A small image classifier, trained from scratch: 4.7M parameters, arch resnet.
Rows from block 10 of a small image classifier, named by matrix and row number. Rows with one number belong to one channel. Each number is 128 + 32 x the weight over its row's rms, rounded and kept within 0 to 255. All counts start at 0. Numbers have three digits each.
After each channel's rows are labels from the 100 images, of 14848, where the channel reaches its highest value: "colour at peak" is the nearest of a few named colours to the mean colour under the peak. Only what is clearly more common there than usual is listed. The data: stained colorectal tissue patches (NCT-CRC-HE-100K).
# convs0: first 3x3 conv, stride 2 (model.blocks.10.convs.0.weight, 192x112x3x3, each kernel summed), inputs 0-55
# convs1: second 3x3 conv (model.blocks.10.convs.1.weight, 192x192x3x3, transposed, each kernel summed), outputs 0-63

convs0.183:111108108127084160138148118137115136133138125124104155141128099146107100110143087092131123104109116062198117108103105209163119157119091118175107174125118112146134094086
convs1.183:071153113085157135106077069081142135108055115071108125132129103155137116118131143096060125097115143100088122124071132148138117121086101133105095070167084116129194172107157126121127108115186153
colour at peak: brown

convs0.3:153120142162119136099120158146138120123147116152103137103116152108095141141146108100190071092106177118123155174123207236142113122161137157099075094184090080186173095164
convs1.3:122076138115139078148152115150114114175154144120177106104175102166132108146132098130149107162128159164151100079169176115087133159195137065083154125115125110171104135149138111154068124160149094
colour at peak: white

convs0.134:149108131153135109153186146177117121176192096131153097097071086124098136101127096130128120141218097088111110128165221164163144108137095100177114093109121122199083089150
convs1.134:119131092050090127081112103058112108121120155062026076119077154138163098152083116145062133136195111109135141130106082095203156147092103104151183124122138087145144147139171160136153115111138209
colour at peak: grey; brown

convs0.103:120122118173147147120172062135163137102144105115165130127131117119126075120137073098111079102145171172113138157147105125117111138192140094164111107077088144117112128140
convs1.103:136154125074126053084140119126054096116195154088127093099129140164138121138073118113117151085129111106102106090109132104104127123174111116111141085122114087123129168109117171103155074136083144
colour at peak: grey

convs0.116:107120063131146136134079190111201096106204144100139152108083100099146130104128116132159107119116103114129128113206131160148098077098156165121138228143142115141178075126
convs1.116:158089113142073178107096076138093042128112129086109136144096172150081098098088118108103062109084183107117124079166084123126140101180104096108166107125127120151111097096113132102100074096169147
colour at peak: white

convs0.42:090115065141124107168114108129146156145164178135105152175129171182112147080096174046086156110061110158124130113085126157092169152117112121120107156148178082112049081124
convs1.42:094077114142068082114178216141177095121124118117157136126114087113101101107147118087133085150092093204073129125153070098126133070157108127115116145105129116103083094065097074137080186130123104
colour at peak: white

convs0.125:100148192125155099175160070123123134153087090095129109104121144056099167137118185154098166131124102094111133178113117175143085180115117109085103124125103095148086158181
convs1.125:101148080134139105203065064093111201096073123139131149145106049120089063188187205113111123121150134133174141166159152157091079123097126095094152113107137155152119125116157110163138117138098100
colour at peak: grey

convs0.96:147196117115085155178125125103166125120108124085145123128050062120147161123117142118100138175088105133144117197125093138146060127153125114157158105216169095131142120100
convs1.96:152148130181109168128148152140136066116109086126069142127124148099103112125113153091112128124136129117152153130185161128126103113108201089075132096164138167090142099106188161126150061132146067
colour at peak: pink

convs0.186:135149059155116132154118115127158155074130116144174143101123139130099082126128162083163142085108122104112125087085110123123153117075138140183169119133074091121116150090
convs1.186:083186161149155152083121114134100159155133065093013151195136148121148122075173108127096118098102072102078126084072155092115142123086114173171066088135116126109118122120129170131109150111130117
colour at peak: brown

convs0.8:136112207089159158103118153111125120119161135181134147099062199149179121200126193136157146140113159149102123211136116144084147110154151134101152129077139097189140173095
convs1.8:074099108114164132190132112103122101071118076175129105086138099156103100151138167158099158177140100093090133175124119147071074179132157186119106127093135130103078109131090075130129152164095114
colour at peak: grey

convs0.158:147158135119091171131101171095114127146094108131141121147107113118115156110177166097087108141131088200124159179184108129146107135105092129077118152163148155163121114084
convs1.158:207137095114100100101142126137097140152165125111131107177101085090086123119167099152100129226143153125151149100144123130111082130131132070113106117232150100170116168107163155101115132087048121
colour at peak: pink

convs0.138:094187124169127106104097101113150094115146083116111158122101125097177186109117105100178128081157125150098167134092138121164126108205172125103190150144085120135065214096
convs1.138:119137113147097131133112145134137123152156107148120138118134116103093105121143151145161090122133140109117209141065199124197109110155164123105127106133148107132135128161132140101158119093104122
colour at peak: grey

convs0.31:134101174165139140082082134050123086110078120141160152135118110110065127146133097175162112165167123111151060163163139114137058133085141119089149122172146165138192129069
convs1.31:170140125115115112118060018123142114103135110120126115112143182125110115196107132079146120118136166121109074187086161126159110088198171135141131162115135166144136084183174114129136069136086141
colour at peak: white

convs0.115:103137107147150123090162142128156151139190132141141100109090098123099066166149087076136120155204126102123082100118075099078102138159102072135130160109128153163108139154
convs1.115:083101120094108095087094160099109090136147105070110124149132150114128136125075046153071132130113115110113079090100124119154149159098112141140119051114100082133156144085109148130145068134138150
colour at peak: grey

convs0.9:168189143132149116120189054144123127116102098148127078110080153112105095127142109131118098130155145182136171149098175068134132084185097088148145154120090083107116234142
convs1.9:093169101097110106077140138104096126122142111139136149138135147119135103188079131138102168131147099118149196073106171118183132141141113149102097056108100116150152204078128163128144087115093150
colour at peak: grey

convs0.28:154124156131116143199155149182102143103121128151175201122148099098091147197042127080129150170131118149153038117148122130106159137106139108136094087104138159145112093141
convs1.28:090141100130125121081160133113111115047109121083105096134087184101087125107080129162123132076129123122135134101117100140094124125144120144142105117172093115110148181056185147134117138118092147
colour at peak: grey; brown

convs0.128:099157113128106124168101103077099170152103085112142138197171127084139161129122137113106106178147121074156130147150159162110162135074200119157161063150168162104125176097
convs1.128:131099135101137151117100150157131122160084172170108138176210154130069152088122116173165090124126115138103106105119115160125126070073144158115145133170155131081139173161094077116081098135111141
colour at peak: grey

convs0.52:112129122147158141163158144128126122176115085121166109139088143058106133176123182145194122118154121154116160129137196098122128139051132091151091153169119127168090149128
convs1.52:183155104098123140119153120080175163144143147099127166111148140127085088140110102129120129144173094137175140144124175118152073158144109128147172165173159134159089212180148151123159118141102138
colour at peak: grey

convs0.67:100122102112141149125117156141170131118144098100147154102145143108120079130138146123189119170191111119102070120146127069059162114185088159136092151114106179175152120188
convs1.67:105097094141073084088103117107041083112154061104074063107095166088118080142088076154113099151077086114117117077119119108096137119102095156157097097089075082139103137050092119128105085071071148
colour at peak: grey

convs0.146:124186122151095173111126056118120129133119136154146141141120167100132101127132092097115092065150203102145160110111131120088061130138129073162140138055043124086170173123
convs1.146:095163132093106098100126076141125151135128086096130139158176097166123113131077167123053133147106124070121159087087116149170124134110086092131111100090074095120168148092144160144174087137095168
colour at peak: brown

convs0.73:113119112121104171083134118111115121169158136090105119119094082107160123086133104140087122122142109115161142134122133185172079188160123133137099163126120115146136089067
convs1.73:095177117060111142177120092088107110098095146087103081134108088199178093145127197094079109107127147118074112141109101169148074130109109108088164098147124108130152130141172118087183127144109144
colour at peak: grey

convs0.60:141140152127131126112124148092144174076112104127105134148080120140134112094175167141070137095101149095126117127094109114203193118117144145079172090177086089097070111117
convs1.60:153143092125097132149072077153102143159123047112088093169104122076137165129181085170147082058091171080052149084123130095178101118056108141137099132177115144093083101143050161152071124161138109
colour at peak: brown

convs0.37:146160141081138069149160150177078150100067104173113167147126208182102084174092092122139117144118137116104143099164165120170188076105149194107111083114133108081128123147
convs1.37:080129155130137131174142131119080181150109104097070106117128148171131135118204111152104127145168053085107175096060154164114118115114097247170060066130091107121154130145073069152126131130147089
colour at peak: brown

convs0.114:131115134150113084152114077128153128175154115107205099139144128123122157113145122112074139113173085178096187097140121120140155149145111089113161151132125076171104141073
convs1.114:183120116158108080107155132085129168104175140092174120119089094091068084131108082119074071093123107114086095093089107067134146172147094086105156132172120128142114128092193189137178074124107162
colour at peak: brown

convs0.176:148123135177174088159193136096138139131179166152205153139081101090092127212104152092133122108127147132077118175186145136091176102151104102095120122102100186120152105181
convs1.176:083157144103124085086123135110081136130146091079091088164162166101135155145068038125088138093117143109120085064122155083100124143142085125137139100157093173126111173102100160151127083106128148
colour at peak: brown

convs0.19:101113119146131126124158124143132110093100127111086102067194157104157181141121210101097127112119099122142149141152123210118124195116072110098121124133183085148104075137
convs1.19:086104135174115095164119175121180133133136174169149170091155068171090140129149162104135157148114112151115145110189146173077086103119099093074139118073141101109071114102118069127111134162113090
colour at peak: pink

convs0.78:117162091146132130110121184132110096162141120089119120142160174142137169113145079161116198135162077128161095145130157119151157108100130062065151090174143132190147121125
convs1.78:167179116132081169160104090128096101077099095167080156094151227112113145127163122099154102113077093131101097114119104140119049124141119141093094195140123149104183135084133142191172123070051073
colour at peak: grey

convs0.13:138132203169155197111082161151108101111100156223154137116113126102108171099122233131129132120122191108095095145122160166152058187104135143070110210133165111151145101098
convs1.13:121164133095168131126124095164149085106107146125131124082106077151043067142158139147124162109080126158138106112140154163080066123197176085102154152120137064122086110144151098144108117147117110
colour at peak: white

convs0.69:142114115122228060101138109102096094170144113105122149153117194127173135175139109092152189143084139202105173184094122146169164137162075110066105128186129125095098135104
convs1.69:112056152121127102131158140103156160110122063176153132125160098187129110118107190115137097106166075129100104132155103085064073135190168177120122174126115206150114169098045070133111097107125086
colour at peak: grey

convs0.154:104168076181142154160151153150159155125160095086187160142059107135102128112054163194119126140121150103055139177156191096163162108115107121136115118130108163151124090113
convs1.154:127087080130096141092100066114099093119125124099101130144132216114160134157100103171122096094088145047109174049190146057090143071062111112133109133115088143160158131107125180176144044130160120
colour at peak: grey

convs0.93:122115134082089099079155153147129129170149131199100086129119055120110087126088183114116090166169114146157178161172101119133061086110082149082132111091103132097124174109
convs1.93:156108096146111088140093149123088120231161103120167131123099104145114126091107105148112130169096170155106109160129117172139155130129123104060129113105150127121064119110142087103161169142141141
colour at peak: pink

convs0.162:120094106096093127103130132124169150154144144078092132111148114111113088102103120160129059170095073096197210132160103206187106108124134165109086071174125125124162122170
convs1.162:098145060083152144146086088087100140145067154093129133159154092231166123142088168141089141126177165097077165143138137185185167146073101126108096124117130123126171160126134088086183111136194190
colour at peak: grey

convs0.180:124104130137102098112156164140163107123127101125129100123103095070124108171094194149159095086086167096139109111121145098101120162123126093203054112162154162106106113136
convs1.180:127098078190170111140118133049116159169086173086106155086084120148074155175130114124087139081182129123155127179160162151108108109110106117124167122136113079113113175200154123130109144141127145
colour at peak: grey

convs0.59:161162094134105115204193107147112095113167112131153091108117101089087151146099186111114093160124084157100091132148220105131161133127093107166063124123115109156138127070
convs1.59:117141105071114120071150101046092113111172153067075093121104133130147093140113112125074112083191103104094125135078107132166133180153116133106127164142147084157100165097169168123148179129117208
colour at peak: grey

convs0.145:094165110129113121169104103113114152114154150136127085107082098105116146146137089125095121127180136134161136105140085077130104122188110082123156119097147171164075153155
convs1.145:099140101116132126147089173113104124112141133089112119173129155117092125160085087121098145120104119112123158077096142106201138125113126087106129094123141117130142176083145152100130064117071151
colour at peak: grey; brown

convs0.142:143129142163112130139116175111176109136193107112144164133078093142106150074117112126151151129157096105072097120139157156146145095090124147123130088113092158170123123157
convs1.142:129109112143077134117121135115163078132154150085125107123121126076127153167130104142124090115087188103118188100126127065137186127098107095135148125110164124129141128140144157143135099095167080
colour at peak: brown

convs0.29:109154161181121090185127092137127150104129101171186149154149073123141133130091135090069095109097064179178131097114145144149146184064142126129100145119129153168120109091
convs1.29:126149121095121114124169174108123138087137188073136067141109089163115102098109093115114088063128129126109113106102122163117110147157097131069166161182106089103085142081171139111138181145122209
colour at peak: brown

convs0.187:161145151137158134161129119126088150070138134170161076122124122099079160087119122159137146105143163128138090154112118128163114162091170123090138152043067144110127102140
convs1.187:136136128094123104087098144112152144148114094066106124121115121060079161119160163128107136127110131126161088131063172146077152100132077146142098078140158114132140114164113162084094166101134141
colour at peak: pink

convs0.168:061134103152182204173121113131116152183065180138089123153134133138113189180098179111092107127109158143156108162135136171140164210082143071132096091150186158145093101085
convs1.168:123126074116130120168172197089137121101155174154166142103116089149023097119149127127126109107129110161092123117148152137090076057136137088140130170117121098088105111145154089109109155146092133
colour at peak: grey

convs0.65:137100083141182151149121165108172089067186133164106124089115148152071117097130087110132100113082103078187115127144069141170125087078139189052125153099139088115129104169
convs1.65:114116123148101128091115080170162081146153086107119152156095170160094143114144100116129090119087192137124127081140060148097119129174077142133060109142079122135093104111069106104077112107143119
colour at peak: white

convs0.44:102138173119197141139092134096096137242157126170126124191131156123110194103153110138108127136165159116150102159140131138093142100139183127095143128104126186162074147109
convs1.44:153153080110095195171098106121107097080068098179101133151119157063030105090107187149114101109124158138130107152161099126111112080092154083112173172112141144073116113134124132133165141087103118
colour at peak: pink

convs0.53:124120108142200127082127116128149124147165135132110103114080137168150114153144101114128128142163120127155089144166112124068151150160080090144142070110132126148165083099
convs1.53:103101174056071111117115126109070082105150181154079105176155137135174118147101085130111122144175074099063117099132086132108089148087133177163088149108117103082174148123093100099148064139079105
colour at peak: grey

convs0.149:087123148114159088111113072165156161138123069133158123147119119152146135144133117115127112101114083193105167176114087133167123091164136129087146188130114092137138167101
convs1.149:113112126140094099113139135109128138114121113129190099149134094152061093130094089140132079092153078128047061109106138078117091143138140105064134151137133144123095096104079104105143101165094155
colour at peak: grey

convs0.164:161158159138097124103080163084169153142151114234119096138137074130107144060096193156119105100164163175116136151133156143130032150169137106108114141075119154196134156089
convs1.164:121140113108116094122137108124025104174169119126121110127055126121087087138107134141094148149096145138128091123143158175083113114163194055130130114134157023157093090152189128148129142123137145
colour at peak: pink

convs0.36:104179104181158142117094154104170086181183109162101162170130097171126142109145086092083140141164128157100100123138129121060105071117085094144073164115129135171134103121
convs1.36:122119116121078170148179158112100104113159130136079138141131176171116107112137109107139093159106120118093050128125055099171130140145164068183123178098189122168134103107190140083132103087125153
colour at peak: pink

convs0.118:099137171100102105107105100167119153091117097149162164154118169202122096072112179130176178110119167125216083179097099091143162102053164146090099081095123080129122158146
convs1.118:077187152146098093162120120167088141065166090108137104144104099118107098133153093163156138141111162142148111060115126083119082105143117161105049106125150091067095108144118063148148164149106045
colour at peak: red; brown

convs0.139:152139118096166134124174158089135127183155135112146126121051209126159121140144129107149124148121113184100138137115125106086150056092138170124142140139088134178157162081
convs1.139:162137129077062121103138166095101150112106092184092136108186208098162087112121118131145131175140089126107127106117107118142085180141173184127064145127130159111127132089129120150132155139080111
colour at peak: grey

convs0.129:145168111071168124178168120118121142115157135140171078144077148168100107114143129127122127157160129109125082125117099102129140162166111134078128128089109108138131167134
convs1.129:061161107114131125068132162079140132163131084111062122164138180099148145117066153170132122122138077108141109078153147157154119113098156198169102105174077159124157155065107116089118076144085121
colour at peak: grey

convs0.76:158143161194091156184146102142112132125112115134200144109101082096103142196098167139125130134116204124112170140127104121138155127157068047105109109143099093128115134175
convs1.76:067164118117142120093135139094119137068144105086101119133116185122143121170060092134105138096099138117121145074137130060134150148122096110125118089153060156124129198074131192174156093157092164
colour at peak: brown

convs0.90:066098136112129108185110100160116167189155109123120118130165094115129141123136119151105110115115087095142237091116122139170114120140098167087107126136149089150124115136
convs1.90:100172129080177185112123150110182153132102120117091111166122144235126107118155163152129115089172088138082131145153146160150124155108114153152138153168156172101152160161138148106166134134146183
colour at peak: grey

convs0.157:184130109099091113058138158133161062106153143123120098139104072159171084117102168156112096186083136095161117163146065183091075088139132115113115097134147146103153124109
convs1.157:176134093151099119129077123080087121167125100113169150089155110147136152112091138113101154130122181108129079147164087168131134156103142113081112093117123090108087111144162082121192129136197136
colour at peak: pink

convs0.91:116204117100069101148096183118126109141090130139118204152110153096099074160125184105081084137110063122155118121108101137155173107100138211109153115106144133087102146055
convs1.91:159098071148125138134166123183155204140120170125143106137142156151111136088153094171083101155163124096076143104141135118144118145105073147099060125161149145111113144107119103094115158116075122
colour at peak: grey

convs0.184:121139094142098090089083131154133123185189129175134143146085010106131134080117099134101139118141106070150137117169136128088060221123112089208125094098109122136097180082
convs1.184:134126168136103149173153119150081122144101100108137123142133060123177158104178109126132109095108138136069091091082105137213177108097147053155139095105136071112096106170198091131132119125173123
colour at peak: pink

convs0.14:148147161105094099127121147108131079136167100091137145115118097163083100111153160152121148176054097142122132136118175169101137103134153182095055139163178105081111060094
convs1.14:153118169151111066147113016135147124172112144169142153093226111095120099155125112133111119169136148106131094139212124125105151123149133158115091119182142146136116187154129112192110052129149083
colour at peak: white

convs0.38:147117129160095140098129174089150122107153100084214073135112135136081124128168088182110169140145087159118135134145151076102116121138143080120144108140169130165146090113
convs1.38:187158111111109078129065032099092095095172078072095140111158190098140141144100060107072105103063142105113119105156122080113118126143093105137130145139086137083187121103116183155131069120089147
colour at peak: brown

convs0.110:126194143091150152121126088150119161094139107159153117142109172232117074053136129109121179150086125151111139171103102103150163116085159107089130090101121088110123126141
convs1.110:050213152109105106140128165173067140098099087114111115107108118113149100137169098154179135163107123158127184058125145116143062112141105197151038117117112088073089117110104070164162171143132064
colour at peak: brown; red

convs0.173:126135155185142126157141139120090114118169117152109090106091106176078087165130067163097074126163131069129162120136113101114117091205096104129114108066128075143103131118
convs1.173:101182111090118094108129151126097121137121165088122107156151144170138104164067069154083162130185111110109170092116122111186123147080118131112128108134114120139150154098142146117165073141114146
colour at peak: brown; grey

convs0.81:119143154099125151210156105142143139152088132144137156136127131097114130159048175166109136188094130104116062160088079195120102082103156087109089101116126099168123141137
convs1.81:079203070101154152119105111066114157096040141139115155127112149158110078143172187104118153059118127154145121151148147199122099129090186163115128167086127142128099131087142123178141105118111131
colour at peak: grey